python train.py --arch="conformer" --activation="gelu" --qk_norm=false --positions="learned" --shampoo_beta=0.95 --eps=1e-08 --epochs=21.8
Rows from block 9 of a small audio embedding model, named by matrix and row number. Rows with one number within an expert belong to one neuron, the router's apart. Each number is 500 + 25 x the weight over its row's rms, rounded and kept within 0 to 999. All counts start at 0. Numbers have three digits each. After the name is the row's rms in percent of the matrix's.
Before each expert's rows are labels from the 100 clips, of 14976, where the router gives the expert most weight on average: "loudest" is the band of the loudest frequency at the time of the peak. Only what is clearly more common there than usual is listed. The data: acted Russian speech (Dusha).
# router: slot weights (model.blocks.9.mlp.router.weight, 32x192, trained with AdamW), inputs 96-191
# up: expert up (model.blocks.9.mlp.up, 16x384x192), inputs 96-191
# down: expert down (model.blocks.9.mlp.down, 16x192x384, transposed), outputs 96-191

# expert 15
loudest: 500 to 1000 Hz
router.30 105:476559454481500490510496512490474470504501558508516473522507490487470510513539510473517447483486495490473458526526478500515477463514517503500465485456541458476490522493507488468532520554530538534517517528493478514478513533561481547459453493508513536500502503494448479494492464551465456493
router.31 113:472572458487514509520511523466474472510506537528522468524494507475461501522533503463509445486470486493493455531513484498491490475498520517497466472470546457491488517496490485492521516567513531524491529498470479504498510509531463531461466489504514540500496507518459481474489474551467471496
up.0 105:480456477498507517513494509481513492443519459508472530487513471513526534508466485475479495521477480484486506482478523501500489520489507492505518535504504454512479449475497453473504528459518473481476502482499530488499497506534507507495522533515487516521477512517519516513487517489506500441
down.0 107:533500491508521482514510431519505519472487477544542514486529502493543529506500518509493462516490516500519481467502459503486476507505523550518501550508466521484505494505542537532475556470493495504498498500529513442474495496479518475477497506487465493495485490488509489489517448514480460557
up.1 089:459479486486489466474488536476535521531522477482482507484508515486497544464472489469482553530527507509544509483538484483487497501508502507540494486539448531535500472484492515518500532469475482530481494523511487490495501511467542500492514494490480465535502513520497469487526546496491530498
down.1 097:552507517484518468516535501471496489517534500546488502507472503440476481522497457496516514487547517512478484500501471493511540489496479499469474525486544500519517492454491508510536480521507498509487507447496449482461507450492488483539536510506481509470491533481547509488497491483480492501
up.2 091:528505460483452537508458502512486517491465472525481541501524468520497447494483533544495512481515494460501493510493489444482478496550513494527464526458535532489513526535526502569503502512523547519489500527512524510483521465470506481462464513507449465486510531506484482507500505512458492498
down.2 095:522493515535506503505526525534469484577484543557545485502504548535486496461500486474508465515505533528518562464498542493524511501526506518529485462543490527529516504505525500523518501474512463486496500505479491483503519501474485481498481488513485474485490445476499482466510489519523533493
up.3 089:505450492526468488486509510486497549474498427520517578477488466507527524516480532509479529486477467503510522499524505485470491499485469501544474529480503490537518457510520547540545480494508526477550484470498495513504513437504476499521521494516426520474513487500502502508464484454509555459
down.3 089:523487474490525469487485466479469508501539516474494469500537435512493512526508470491490524526478491477513509517525488496508482502483505543511476471497491541521553435493538505490490500492521533505513493509502561420522519538490530509502472518513538529525513498464493487462507484511473548520
up.4 105:506494498506502503496506514535535467458538442504476491535493506471512498558482482497510478537462498478489525506483500520498501536457496497516501513522495461531478436478491483440468502492493484494452509463475503471486498546514489516540557516525533500526517508526528529506490507484534464447
down.4 100:534485547522501483534519465512546483492504480515508500486489535503550478473509521511517500523500522501503483418535480504475500478518496514466493514472488516478471523496490509535488542494507519506506477543481494507488496528499465497495476512511504477492473506473491501493493507528498451517
up.5 104:487462458452467535496522490516451502453481494525481471515505511491479426452495506491513552483516504536485502520477464499525501434508503485497463460476485520480531464545508520538494497556509549509523495509503485462532484471513509469508510493481494511506530517485504496497496496538480508554
down.5 118:485486507528493500459480541533465534476482479463510546482463522496496488457548504478525491485493530508493520487505528502513481507470475457442497489502519484523488528512478485491536499453506473520481513468504489557517501485537441463492515477485483525477501456495491544524453502508522505441
up.6 105:495476488474505498496533506540543515469532516509497508508529492490497515513480520486478475496538494519497517514525526493508477484498489512511503435505477502496473485517546505508536512511544442522502470528504461475462503523494512508470535520476483489504541470530510489473490544505496541503
down.6 098:496508524465531472466480545537501489502513454476493463511489425457484468472520462458508548555517501498497489528519474490474531498453452506498485535481508478476495518553470449494527473538522505502536497457506495459513497522547518501518494509536509538516476530483500508473492551498508508476
up.7 102:494475484522498482509517488533491470462540426523446506535484514508506496500481492488497506523478497463487525475472519478491484515459462483509528512504517487507475431448532472485466493467507497459484493467508544479481497547524506528511533528539516515507496511501531497474516491470503489440
down.7 110:537527486521491505518481444532528470515497490504533501487515532531524529517483502513516470499506530475508478442507489497459473483527528530510494486520460545511477507455542495527478520481488542490480503498527494478539495520503496475494481511491451459498480470523513476470501470513487472539
up.8 090:490522537537501461472511453548505501492493519532533477504485517464518495487505501499498512492521474546499507485518474511528472490491459482491498468494483508515480524445510495510510449511493496511550457509485479471536462507499505537540508494487494525460522486560484522491496495486452484523
down.8 091:510508510479499505485462540508502513533504537483468502470454475500513465503512514487502447515493478477519479498481503487507491461464516478546536505488528450476521478524465522499495511502484496501480505494499518485505511483509493461460528526466489502568535458474472473512487515497493476443
up.9 094:443515478494511512500530453541472523510464476522535498471483504477474439497504488495544514461511474530534477503496468524529501522486517502492520500527459517501511496523469489492467497498488485518491571484454475451547487492518501476529513483523583549541485492509481522456497461492517492513
down.9 099:518518514524504516456500526483496552477484458493490531465461510478490465484501495533512477472493503503510496506518518484501504497490492467494510475504551498490456512477463522497505525474503471501447497480483483565419491462517511515481542465456488499523534496490469516549473480537548500477
up.10 088:509518497473577489488486493488518511546515522481513523502511501431512529458495449475504491532537490530512536472510512560520508518501486505536525495522473520516508487466469466496479511455450484525459531508507468486485466554468510488493504523516545496532488493527530481504509507476517487550
down.10 093:506513485526522500534536508465497499532479489517517496536492520479515523472478444512489493489533466526468518522480467541525511504534520508480488493475545451503534478466502485515473496487444525523506504470496468498451513491479489483500523500520476507503514526503494502517513453497487485555
up.11 104:462491480471537475471535489541529507531549504490465536495492553477514532489524493481444473510521503526529502481514523482492490532482473480531519435535476501515486500521499505467494525471498459527449532503513496436504492509477517479514467503492540520543456479506489497497510530482509543506
down.11 104:532523531497522462487543486452532500500526520574498486516473487469482450503507474514503529533539483546487534514513451474498554488508510511490479549486519457499483480477460480495495452523507502515471510477512418537428506455487498482523532509497467514491494525503512503526498510482490461492
up.12 111:508467492523502509508519498528509457450563421492487499526478512466536493536482477490502479536469481472493518490475500512506515516447482519524516485498495463523475442437525479473457510489495498491464510470500504478484508546527495521529530521547508523501490509491525543508500495479515459468
down.12 115:519516529509519519541486463480527488495474470495543491492513545510534531515502519503494486504492541466496480427510482532469468480524525548485488495506477543482453492466527495520476537473488541499492489499518482513508513506500491491507463504503466507501478512516491492477490509520496459519
up.13 106:499523487519479489522530508545515489450490497509462491492509595505511474499512466521465521542513494480506550528517489483481450501504498469473468473492498513511431510535509504495466515507524469471471472496484499441531488520524492497530499484469478481526509520491489532515491511471503484489
down.13 098:488493554471494474499484454485536519463502501529479502487460489496497469444523494485563498530497485525485505495537472539492547504514472510490533528498499515453461512514445530511535515527511501464504501515514455550446473520513472491526515506493532484481464492474482492534474508521490418434
up.14 094:500451492510479497493485492478497531462486418529497553480500480529510509490487511494474532483494484485503528483507528478486504494492473484516502533486530480547500450501503532524577494503482531491557478484506501513529515429513513539493517491530448538500490492501503505504471523469479552449
down.14 085:508466487513529485490484486476462524476538514502493481502521426517507523503514476456479517544485484463502533522517502508485486518500515495527488468474482512521543420488527499517487471509541544522551491501477539429486540518486535516507494488518535511492507511478464470476508488477466546505

# expert 8
loudest: 250 to 500 Hz; 500 to 1000 Hz
router.16 106:458534454481493519536498515512464477496504539498520495509514512496446479528520538472472474457446485483497434545489484514491467483505523506485466501480536517482476525507522484487513504538493561530506526504486494502514514490544491564489477493538484511461531517484469473492503472550489494470
router.17 107:499536457497500548516506508503475459470510514513520513492534497510487479537526533487462457500467493486484473537514470504504468481519502507466482484466528502511454520511522490472491507547504545550522508513488484507491515515532500532469473467522495506485561508461458487492490459537477459495
up.0 101:489483501508531555531494459538457489477476537507502485480538539488487452485508485473480500498526485519494477552488499511492481502500495491494487509491453513488506525519522497511487457497488500512492535480472481528522469442472486527495513477520504464504528547471476516495495489508497495502
down.0 106:501542483495479507492475591525494551482487502504510557495493474487476528470479537544515509480516501465510542494502531476509455486519481460462511484515548487489491523513502497468499574532533497521468489538496512521473499498508474466485496510454533486487550472479500507493459482496519477477
up.1 097:491486482498509480507533506550530531593530476481531533504501490470494529526494521467486504523498490519494490473517524496534528506513480520557473451476540489549520473447532502492523545492513487462484528506504475469488500502547502525468499524497449479526474467493525488479480517474487517507
down.1 103:497462566495532469477518452450487464485518552529498472469483501487495456488548488492552521517504524496504514523517516477504535490464502506524512510474491483490475493502430515519513493471466512503526484467464505487498501506509493543509513543520466512519488530474473482520509500528503485497
up.2 110:446475489492521500512498462549524490521489551487486526522503512510500495477501524508484481512493511519507498487479511549458488505498482517469517480513474499507493477560504492478487501481546486487456573515500498474483469464491484518515504482531515518556472527501502523501526551476481507455
down.2 110:526538516478511507509503518511510506516542500542501538511491444472516511466513494509479491486520445516503544528525476448487524497570530480489496519485510447475508514506467478507504480521521530520472499485535473527440448489487446521457498534457491493502498476504496511483515516525504494513
up.3 103:467465489454527533561511471594520510475480556503486517517536530517502498482498468478492494513523507523508502476486501505454492486507493491478487477483446512514489506572517505507482500559506483519484523494489469451490453459533508543478523476480513497545483485524510526496519512460486549496
down.3 101:501529522513528465471518501521492519467489488479482537516453501458514498437569477506503510520502466504486520528511482505473569502459498530506522517478535452498516499537440477503498505493520513478490515507513434553461458531525474512529484503435487532518466505505492520492476531505505467482
up.4 092:483482471551491495491494469527492528486504438525506569479482456521510524507457524469484528490479466470479488469505542492499486511501485467529470561505519519511510473518489548554526492523479487504526491508497455510501507452478513523481519485497469506509461503473501526507474477481524530466
down.4 097:486488462476521465502493486458460501475569518481517482519511447480494524548523456494484529504465446535501490493523517484503494505455518514499504464477497550521501466529490484503479496499481560522475514522485548484502532513522504540536478505535509543495486497515470502511480500502438536524
up.5 097:455526503522544515531500453527453498479470547506488478476551530491465469526531470479491508474517503500507478579504504496533490462505494495493478504494466496502513559528507512487492448497503484544504536498479490514533481478511495535493502469513528462469527511460464516482480463512521490520
down.5 090:484527493488455516475496536509522521481476485501481532495482538514489496561495549478501511489503509495522490544483521507490462510460498504484508488522518521468494514541510505431488567543529519499465476494518507502536504499506517463489499494469536517520535498508487495479501459493534505470
up.6 095:454474477473505504526502485530480524527558518502479495457474493511496521476548524473462522503492506513538522494480541533446501521493518492503498479515462517465461503494467519487530470490509483455492564511537527487505470454494510524498512492484483484525438497487505539506488522429493538485
down.6 101:530482506499504501504511516488524502522497546539484529519497454491510474473530465501504500508500501513484533524520517430504520445547488492490476490506482457517516531475498520519502506478474535514483496506479460520479461472501453503517502513520471491505504491494519478470527483554487471492
up.7 096:514515483503488526500493520523482500474544500525486546518492486525531471503484510514504495550492502488510484502459497426495469530540513498503478540482539565472510515491497490552501527473479537472509471507529515504524518490476493498554475512538466444480518538494474470508490507526482461460
down.7 105:531490444512499488518495531575518456542503516522531482468512562506487540516482556498490444492485511510491513485494508470496453508562522504503520497472455471523487539484553479511521483485499486478471467505507497468493518503485513474491512492508471467459512454506519476494504493475482503541
up.8 088:475454510520505489518530463573506522445469479541506538471510459451542523550474465499481483497515502521506481493512504504486500504512467473521465525521496509497489513515511503502490498522534486496548500496500438504502509488501516528511493475484480501513514475538491475503480476492520551438
down.8 092:521485494467529481477520519459507471500572509485483484512512435477505495511550484477487509496500490484493483504551513495511524445471516483512528470482484490556465497566469485502502536489477515486488501513493516479447498512538487522526485513533507534533506480506480511538499535521454566513
up.9 111:449472465519492552475525468538534501469461508495523525463515503490520522517482451512472497494534498487478519507522479507499481452491505477490456506539522526491518500517574493545475502507517427502541477490518463488500509486528505524484496481497498501483529497551488506485510519512514474444
down.9 102:505507533466541503487523513516532463506549492471497509507522484486524485503516494492491458482521528510507496513523486423499496502482509508537541450470469498513448504569476464507476476522513537454512506490504468479456480514509488506491504502509516514534479485515458495507509529473487532531
up.10 101:477507492495509467516533476560502533500514490460477509518526549496509548489528511498497498560530488536491520478480503473494476519533480513491484453471480527532495506543509506500508555535525438474471486491521476463482478505513509514474494483504496488567489519513498521498526537475502523519
down.10 099:487469541490538453498512477512496479479479518504474495493488525479504472418508465515514513493505484517509527514547501505485577470482510516522501534473481485470460495523467548489512493467485503492517531502503423513489463519507511519539503537423495514509483507476527504512508523520500454530
up.11 112:471505493495522551545536524577531482484492541469481540529504498520477508487502504501489515515473501505511534522494531528458496510502474495466500477514462518484478497587525499514463539504519487495466516500503498453473482502496468513476506464487512527576463513512485487508510552483499511492
down.11 105:526505509501525486466489506500484513502482463512489502534496494471544509446547473498507517507512479539504524517526472479470563473486499515540468548493505444513521471536455483508487498508496513499500472512517484525469460568520485533517501561473517507517474488510531538524477564506520477485
up.12 103:500505527492524485528521512541492505471548447472492530547494479464521494514488503507534480548463463497500520445505508468494501523472511500533518506514515480481497456495489476480481533467481537485451472496520502464475495577522497528538512530526490504504509514495511514488506524491502445435
down.12 112:521512450514485471499483455509505485494490483510531475465481556511512552543492544497477470497495542474515513463476516503486460474563516551475468477522461526533460504455546507504507474481473504490478484463511487477508511480471516473491513490521488475477481504512522490487518478488493488516
up.13 095:465445455517462516483503486541497557458485475505510560467491467495499550485472507478491506472520503521489486469513523480482485513520455450568468531489508518503477461530498542516508489524512464488521496515531475489500529449506497501477521483499456502496492494498485476514487493512515528452
down.13 093:530501515482503468497493471473486458484563515462528488518531426502487500517527461499472527526471482499481475487537492469521537494489537475519508484516496510536497473531502505537478477482499558496494496533484537465483499513492498529522476498556506515503473493530501509510499511504460556527
up.14 104:476469458490485484513487493541520491451522487478466491498511519572492506456522526496486527518483538495530553518500533487479507495496463511493491473504493515529479490576487485467491542513494483468471523490522529431457513509492509508498502475473488531575460501524506486524507521509504527461
down.14 105:488512531510516509475503518532535504504489486495471514532464475496519472429495487506488505557548467511478510503508471507493582481522502514488465532480495460500543493498475497514535479546535518512496512518503447537496454512534480499492523516492492527480468478513507503466506544533505460492

# expert 13
loudest: 250 to 500 Hz
router.26 099:477543481515513526514495511488468483469504536524546524494538497502470468542508521492460454499480482493461510538505485502471484487504535484479468484471533493467476527518511509507497514552507559530497515508482490494480509517540466518481470505533484512474537493446473476486490466534493449481
router.27 098:488538482504524517520494508498465481474521520520530517495519483520462481514530552502474453488465476467487451534514508504489479479517534494481465496445526492490468514526516510496486513545522559522495519502485499510501522488528463522471471488535486522474547519471479481482480469541488440477
up.0 086:511528494503518486498557518521514523496506528479489484518510564498489500469492496491511526563514482531503489473499492476522456521508483478483514434517482526522492513532497500500468481520493457488507509503494469501482487533517521499514489478478503432537492522512547516475514519420472541478
down.0 088:466488538531527490526481486486516505496476512524482505517517547498510490418473466523525515485544509524487521496504450514506538539503493503492459505465482493511523477494464522504544474486522467517533541490495457542520483481473472493521504519442437505507514522472537495513508498520509518478
up.1 084:490470531540483514497490498506487539463524473551519546450491479464519520506461520527501517462504457472487508468467525480522513513490481493501466564489500492536471432524465523524522501570508506494530478542512466499516527466512517537458513522504471486480505488493501490470472502495552501442
down.1 088:528486497494497488514507504490472503489532470472516472541526484472480465532531459485506512489470478478515498491552493507490508505516529490489528457516475512500516502512497493506482499448481527583467517520477583458501495558518507506496474482579521507516483503533490525497502521499476505516
up.2 103:492448453527517499502538491572472474500551504500495509510494495529499486501551465444481485503489502496493545472501555512476475493542494503503519480521471512499485515549506525475487498521506501510483562467514516459498460496528493532528498505526514506529474531498498529489522512465485546502
down.2 104:505497514508509488488487557478557511490488510530482520531491466488503499441500477486525530540507464504481501520530477476509544496516494472503483523469527424512512482509470473518499484487516507493493450506514445507485490509494474521495497498488494512518503472521466497500484507512524459489
up.3 096:520478502513549540521501500536525499494503460460496490503484523486538502541526475482514520505449489501500477508474518520507513523492509542493520537502481544497518516511513476494508520502481549460471472466506524477504465529457512503510511467511475483497527549512514537485505524483461468515
down.3 086:544527493504495524496480544540515514575501525484491534462538506502472526485496534529467444509513484491525500480532502460502457489545522465483515493484493454507479506480525481501464526520504459510504477521489461499469500481509505488513485537483530519494465467477521497482495533516516519500
up.4 108:495496531528544527519513508552502469463532471457501509524492475435545505527473480477523497555469490476513494444520518504515511530465521510509507511507497467504507458503520488445473541489473521490434524470511511460490484568513514541533502527533499496504513517456523516503511511487489459460
down.4 099:518522487452471517490511443473505521478515497506530498456494531476520515538505561523484474511489553461539488455476512475469426473530504533500497489505474520497455510458532484514474493499485505466513460465510477478474497474493507468526489495524504499501501521501525505473503498467491482505
up.5 101:479533475482537546515534517540543536522487505470512534481504484498523498472514558496513463506475500517473520484495522501515490492523509502510505511511506496505502503558471484502477481483506481505473530479464443498432512501499495501470476524473510514534477522527456521513542546488484496454
down.5 107:500462505449525493498492561446491509530499488519492458505486474487476482432516480460479547498494471485486502488548521486518540499524468511484502564464497438481542494561480465484475519520499535496489494485500501475489490496523499509499507519521510519516482470490491489548496509530529473538
up.6 095:501501491483522461483546476562522518504511515495494502494523562488509530492519523506480508553523475520531498505501504500464483536503488482477504468541470507505504508577539468498494502528494470487473514488518469461440507524487520493513499462451504485553491540525517504506511518448478551490
down.6 108:511486498538535502505502525475515499449493495491460503539492512466502478408504466518517514513545490495494518490519449483513574498516469496502445528495549476508532494486456523489500492501518458534520518509497438538505449499479479512537497547465484507493517510478523520498500530493493468501
up.7 105:504514522539549510529520515530510478476538461467493520526488478441539491516473477499535483547456488498497510428501503490483512515487489512518507500503498506490489458508520484458473529485490528482455508466490525468500481541518503503538498539531491506514501522491512520503489514450505460459
down.7 110:494509475482476507502490462500517495464496508521552481492491522487528532547526546504478479515489570464506504467484541472479444473534523545518512476525473520518457487459536504524472487486473506502486495462532500482503498496474502470478483516524501471509503506501546505479508512480480499508
up.8 096:524520488437495516498503459482488572436503497555506505455511511503515495471476517513508496498492501496484535518502471473478508488552488504544476521504561514473500510533454498540525487510519498481541462513495500485478501501483533474467505460482477489457520526534452459508483496539493499483
down.8 099:493489491529496514526521556520486493553497469496510503539508517520474482485495489458464507459484515454532479492535496533513505508500471489499518437532484490497499515507530494495482490520508532507446512512519506473494507555515502514466515489529523499514468449500452520541518518480513499484
up.9 090:468494546498536506524483457493473501491481531520507496463544540514462454528528478454488501482524495514477492571494473487514473487524480495522501485481472505507517561519536517515522462520503458530522488524469533517536481473474498521489491482512510457512536485475493509510507481491496474510
down.9 090:494521468520499491475498532572527495530465498492510542492463523511479533557467533508501485485456528490509500525491552518503476475457507539492499484515521533485466493546502508441518514532539495484500487474539513526500524495505511478537487490472517499476500507541504491538539493467525519485
up.10 090:507456474547455490480488493508485548475515479548530544511494470504513517496468486492462499468509515476522507474514535500514490512524467490528473554486480470501504467528477555559552487521514502493507517529513480505502532494504499509457518504457435526467486477488485488513452521479562515484
down.10 085:497510489510475467489493504492480500487533488441521428526518464479506500522526450480498533491465465519517523474511505523508540485528524500489505479489479529493506492500526515517497477474485510536438547541486548449511526547532523517493482478556514503530510495514501495498504499511414514511
up.11 100:458493530530513521524499491493476474483460551511508484486555553517474477530522490478516504466521500520503489562506468498546471474512446496483472474490474505515500551537525520472508457544511449543528506501477516522547487500500486518474493478512530492514526503467473449516516466535524495519
down.11 094:482513506516487479477501503528531489503495503490511545473492524530489541594478527497503500472471515490498472552482530517495484499438501536478506483527522541488479512544524494445486515496505486482472483496526542542530506476479517491516507475478512498488528491560489498498509468462548519499
up.12 102:521494536519551492530520513544506482482537430475495523525512459440527498516484476495532473541458498481490495441499513525491510533478512533505493516493524487505500472521488460461469523489490529477445507478519500453483477547518493504528488528525493500520520512477531534513516519469499471448
down.12 101:495514462474483529519504457485475522469503499495531475475498513470513511545506554503495498506490554472512515469472556485479440476545510515521520521520454532519467526483543497487479484488454507461500482452531503454500506483484536481517483489529491470471494524493530484474521501482476494518
up.13 094:478449491501539540481523536550552474499500520463501554491484497470522499513492486511528473498494522514494522448522537513514500492496522531473518506512491485488520506535483482482469509519520462520497516498495472468469477534506482513527516500476491484498535542462502527507504503481503518457
down.13 102:506487525499522479555505514494528565504498488521497507463502462470484508489554500497498524542498510519500483525540434498541488421493468483453525501502449515481496509548462457532511504480478518498476481476527437538471457501482490513473494514549511478515475490494507474511473493530493497523
up.14 114:428470489512527531517510537580536490508499547478531507540508525459499482519508468450494497506511500498524494470512522502498478482479516498520504527529479506493521498506523492487488479509504468482473537507475481508482475500506490505519489498531521493477500514480514517486489524442498525498
down.14 109:541508516487523499459487532534494546490495492496498548482469448517478510499518503521488495484532459512471490529513482464530514480506520473479519500463524452524490502521443490498486489502499495515510490486505439505431455518500458511470488513444511495538505478469497481510505504494511461472

# expert 3
loudest: 4000 to 8000 Hz
router.6 098:489541474491474560531502490493481475456492465542489506499523487531506444533503548512492460522508500481466527526502495503487503461515515485505499510508514468495482518515523521486489486547542536511515504505500507480514476481532488531455493485520500534460523486458457456531512457515498472478
router.7 102:473541469467485536554505498498486493493499479523505501499511494520493455531530544528503458479492497492463481533479505507492462449491502472479515515504502464496494520531496489466494487556528516521527522485523527489534493478542498535484486493525486519451520506486474466505498445519471473488
up.0 101:473461509549480521498477540505503527466513549510507537485478487483501520481507481499527485520501473504494491469529517497508502484526497474536464552459503520518488454500465541550516482513515541516502489530495427537494521489486476525479498504484445493466499496482486517511476483534517530459
down.0 112:503473482489514469482533499482494502495524491464505477490515450489478507498515458440498506504473481501505487462549495493543492539506499492462470487476491530470547489530479478467456480493471495497501539514482519455506501502519520513534537475526523528549505488509497513497505493476431489487
up.1 109:481500518478518499526482491594490495462502532494552506501522451520520498495551494479495527506469491530498492483507528505471478477494505458498504511520438500520469526566496483485487433540509529543479529467470476473514482478529519492511505473524541531502513512492503526526484488485479487504
down.1 102:515474527508512496482502548467502500559512490515488540501507495473477449428509443482544503511528428495501522502560498486488513489534465477510489549460514476500531556544465493500515504475482480468522485496490472497451470507514482524505540513498519492490508493474513474550486521494503456465
up.2 110:496502471461509539506491543582480496469500560492520493522484468491500530446519468478523531527464488502486501483515523528487496491490505445519499541500461480516497526544501470452455500525496525505499521478500520483485509456528504518505511482504518559463514501465517517504457491494483476490
down.2 124:515480529549483494482435534478512553551501485519481508464504480500491479421485479501459485502511462502502505459519536529502485494538475485485464483486546517527531531535475475537533492491520492511506469515492493532458476515500496532489512500519483457499479446498493503508495514511489486446
up.3 105:487491506501522512499483512494485481503489538495476496466530536486477499526508514492536507453491478487486457558493493495540500467496468505494524472497490497557548510576504515499499473536515501533556525546496498529520447503505497522501493491479502497486535561489504513472488478496506487517
down.3 097:500527482521493537503514467530490472473512494492503540498471525496548545589511540510488513462526526515520474571466496515466488510455507522495515479499524494480481450536497495483488555540526486513465483491502516543504520546476512492490480473469517511492486491530486482488508475485536498512
up.4 095:497483497482521476486486490545485508446515512497519501486493485484511480519550541506502526491485510537530475481547482534500475477525489446507498548532450483528525545543480467500482452528502535481491565497488477471466531487513497524547486492512517509517545494502511491499493476516448502480
down.4 104:513496504495482542525473550460515499547503522517497515483498481475476471461536448504515516510527486457484504490534474489523522423493504476523484540496490494465519535493459490523532503483498486493499479515490500514431471483513488528531523535516486512485508499520514519566515545518526494481
up.5 099:496491514521467491508476548545529490505500545513483480469464471502496513466521475513503510515509483527498473554504510522538472508540480477503481529522514486543515516531507450501521475511496510474533488459549509488495552464533503515470503490515463527487490537481514503501494491499472437476
down.5 107:497465527497479510469480502497496547529480537498489520494520489532496467495495524523464483543490463516506525460507522505494489492504497486542468486495505514493525502522435480543520532497502483508486474558485487519454500495497452528507517511511464460504496487530484519491492506505529469421
up.6 100:485508478465504467481486483486489526517526488482541486465507570454487524530544500475531536510505505530500475529495513469524516503486519501490511480495483527513526483497519452492507467492491517504498518496514492519496521486504535492531486498478487493498475515517528507480517500463502514485
down.6 103:505498521505506478540487527416495545520453475514495521538505445514490462449497451516517473475511488460477540479517466491549546499547491459501482508493520463511497544505491509552523494483498497479497523503464497505483504452445513526486513491555469508488488522479494453497491537497499477491
up.7 102:488465501470487512542494495547483540512485532496498517479564481476499482470497486492489492472499475502484482508481513499510516497502467503508553482499510490548511520527523452523469454532500488548522494505495461488503471451521498544483513479502507536476526546473468508506485495507464469560
down.7 102:489476546538506507494475541498521512539494487464533546510495490493493460491503498484524486505512490537488520531560509467511521486522519426531515504456562462489468527531461494505510514515515513497501521502521474531477519519502492497503525484463521499512515483504497499514464515492535495447
up.8 109:492451488476490529534478497564479513466495557513518489509518490475527509454525496490486540501468470506503486487519530521491495489518485478487534532519473453535478531546489467456462450538483525525468521498507503465517472470540502547501512484558495526477516521465488512516489487505477476486
down.8 112:508488532497519479495474582478515549549496503525494526489526470483460470463507478493486483518523438492495514508552490481512516474534491457485493531469503471488541517520462485557510498485492512499499490506509438519486460497497472505496514516497500457491500463488485484533484509503530464440
up.9 098:491513470523512469507508472508495508461502542531530509497486566532468500485497507466522529543532477527486491478507486485501472501514535448501513434531479510494522510514552492502511486530496484518453508542480478501507506531470525480506516474484465473489469556490493487470518539444533512489
down.9 085:503475519454531436500505526479455551506493494504494505520518509497491497421479445562533495512485490522485517470494473509501536475500468500503456513494518516506473535515494520525549494427480480467548518488511475528500479500481510526453489506525472497483526499484526527529514549476508529489
up.10 087:491521493466508475544504492500501525536501472498537516476493539479474526484534521465536552531519519521488497506537476474517497521498533475509555463522500511497503502483544475505504531485490475491460522487489480507513513528476496487535508478498489467518481503517524486478571499465494510506
down.10 101:506501498520522463539506454448451539490463468538487506534497487549493508462486468546490502504494477520479518469450481539484544506514486517472450483490522502579530491470516505545500474482492491493517499489478514533514515470483513518474474492526466509474497541506511499480492498522495529530
up.11 104:519450505531494468470486526483503553484517494516488516518492510530523523466454471547474522499531496443499490477483495469494507495521473527491478574477532491490467492454478478557519534485512508446528473507516493503492514495517484490445466496496446483491485539487478444517516463529506523486
down.11 094:487501451527483489478505496517498422476496490497513460483525483517464538521493512472507482532500516490483483460506527517559485551498527490530516514516412524494529486530499499459475501497501466500470522504477528442497529496505485463533529506494465498481516442514513516482501488500487540541
up.12 096:480470516448509463506516459580489535496505551517539503450531510516487539505547494466535483533488520536519509465508509436499502503515514489494518440486474488512517528551521475499458495545496511531452558518504473473491481469507519455511501519475510516501489497515456526513512487481488514496
down.12 092:521475540493539491524514542472477532541487481514471516506481488486474460413510444492521500496509450518470509481575473474490534459511491442491500549478524475510518548517487489494509470471482499496546514488488477517490466509483496507465526510545507509491518519465520471523491534495483495472
up.13 101:465489507559504514492482520481517532476502548531507555492488470498487530495485490519486489493500466499500499475516504513536478480526495489499469535472506516522479457497498538575500496501536550505494476518502418514505518488515495526486491514494453513483487516501481498522469483512548508467
down.13 126:500472466510520471467535496475481500483523490469495477514501443493472518518498468443509491484460479505493495460546514493526502531502526498466473485485496528477536472536483495488448481480468514489494539492484540452520508495509524501530506498500511519538497503509501528480503472473444510521
up.14 092:487526455463486468523531464542506543506495519505543488492532533504473578496511486455519524533484519537503512501486482449495497475532509473530506418508484494492516493513517491509518505526493513490479520524511463482496506483481537500474526469486480501505466534510461508489521517464501526516
down.14 095:461448536497506463523514530456481505531475490504490513523513488490475453407513474511512482549515452510503527465534492483524538496487492477488495523486504479531486552510497525529504479451516508492521542494487477532512481495490488510493522519557503524486528515473536471505510510490494479491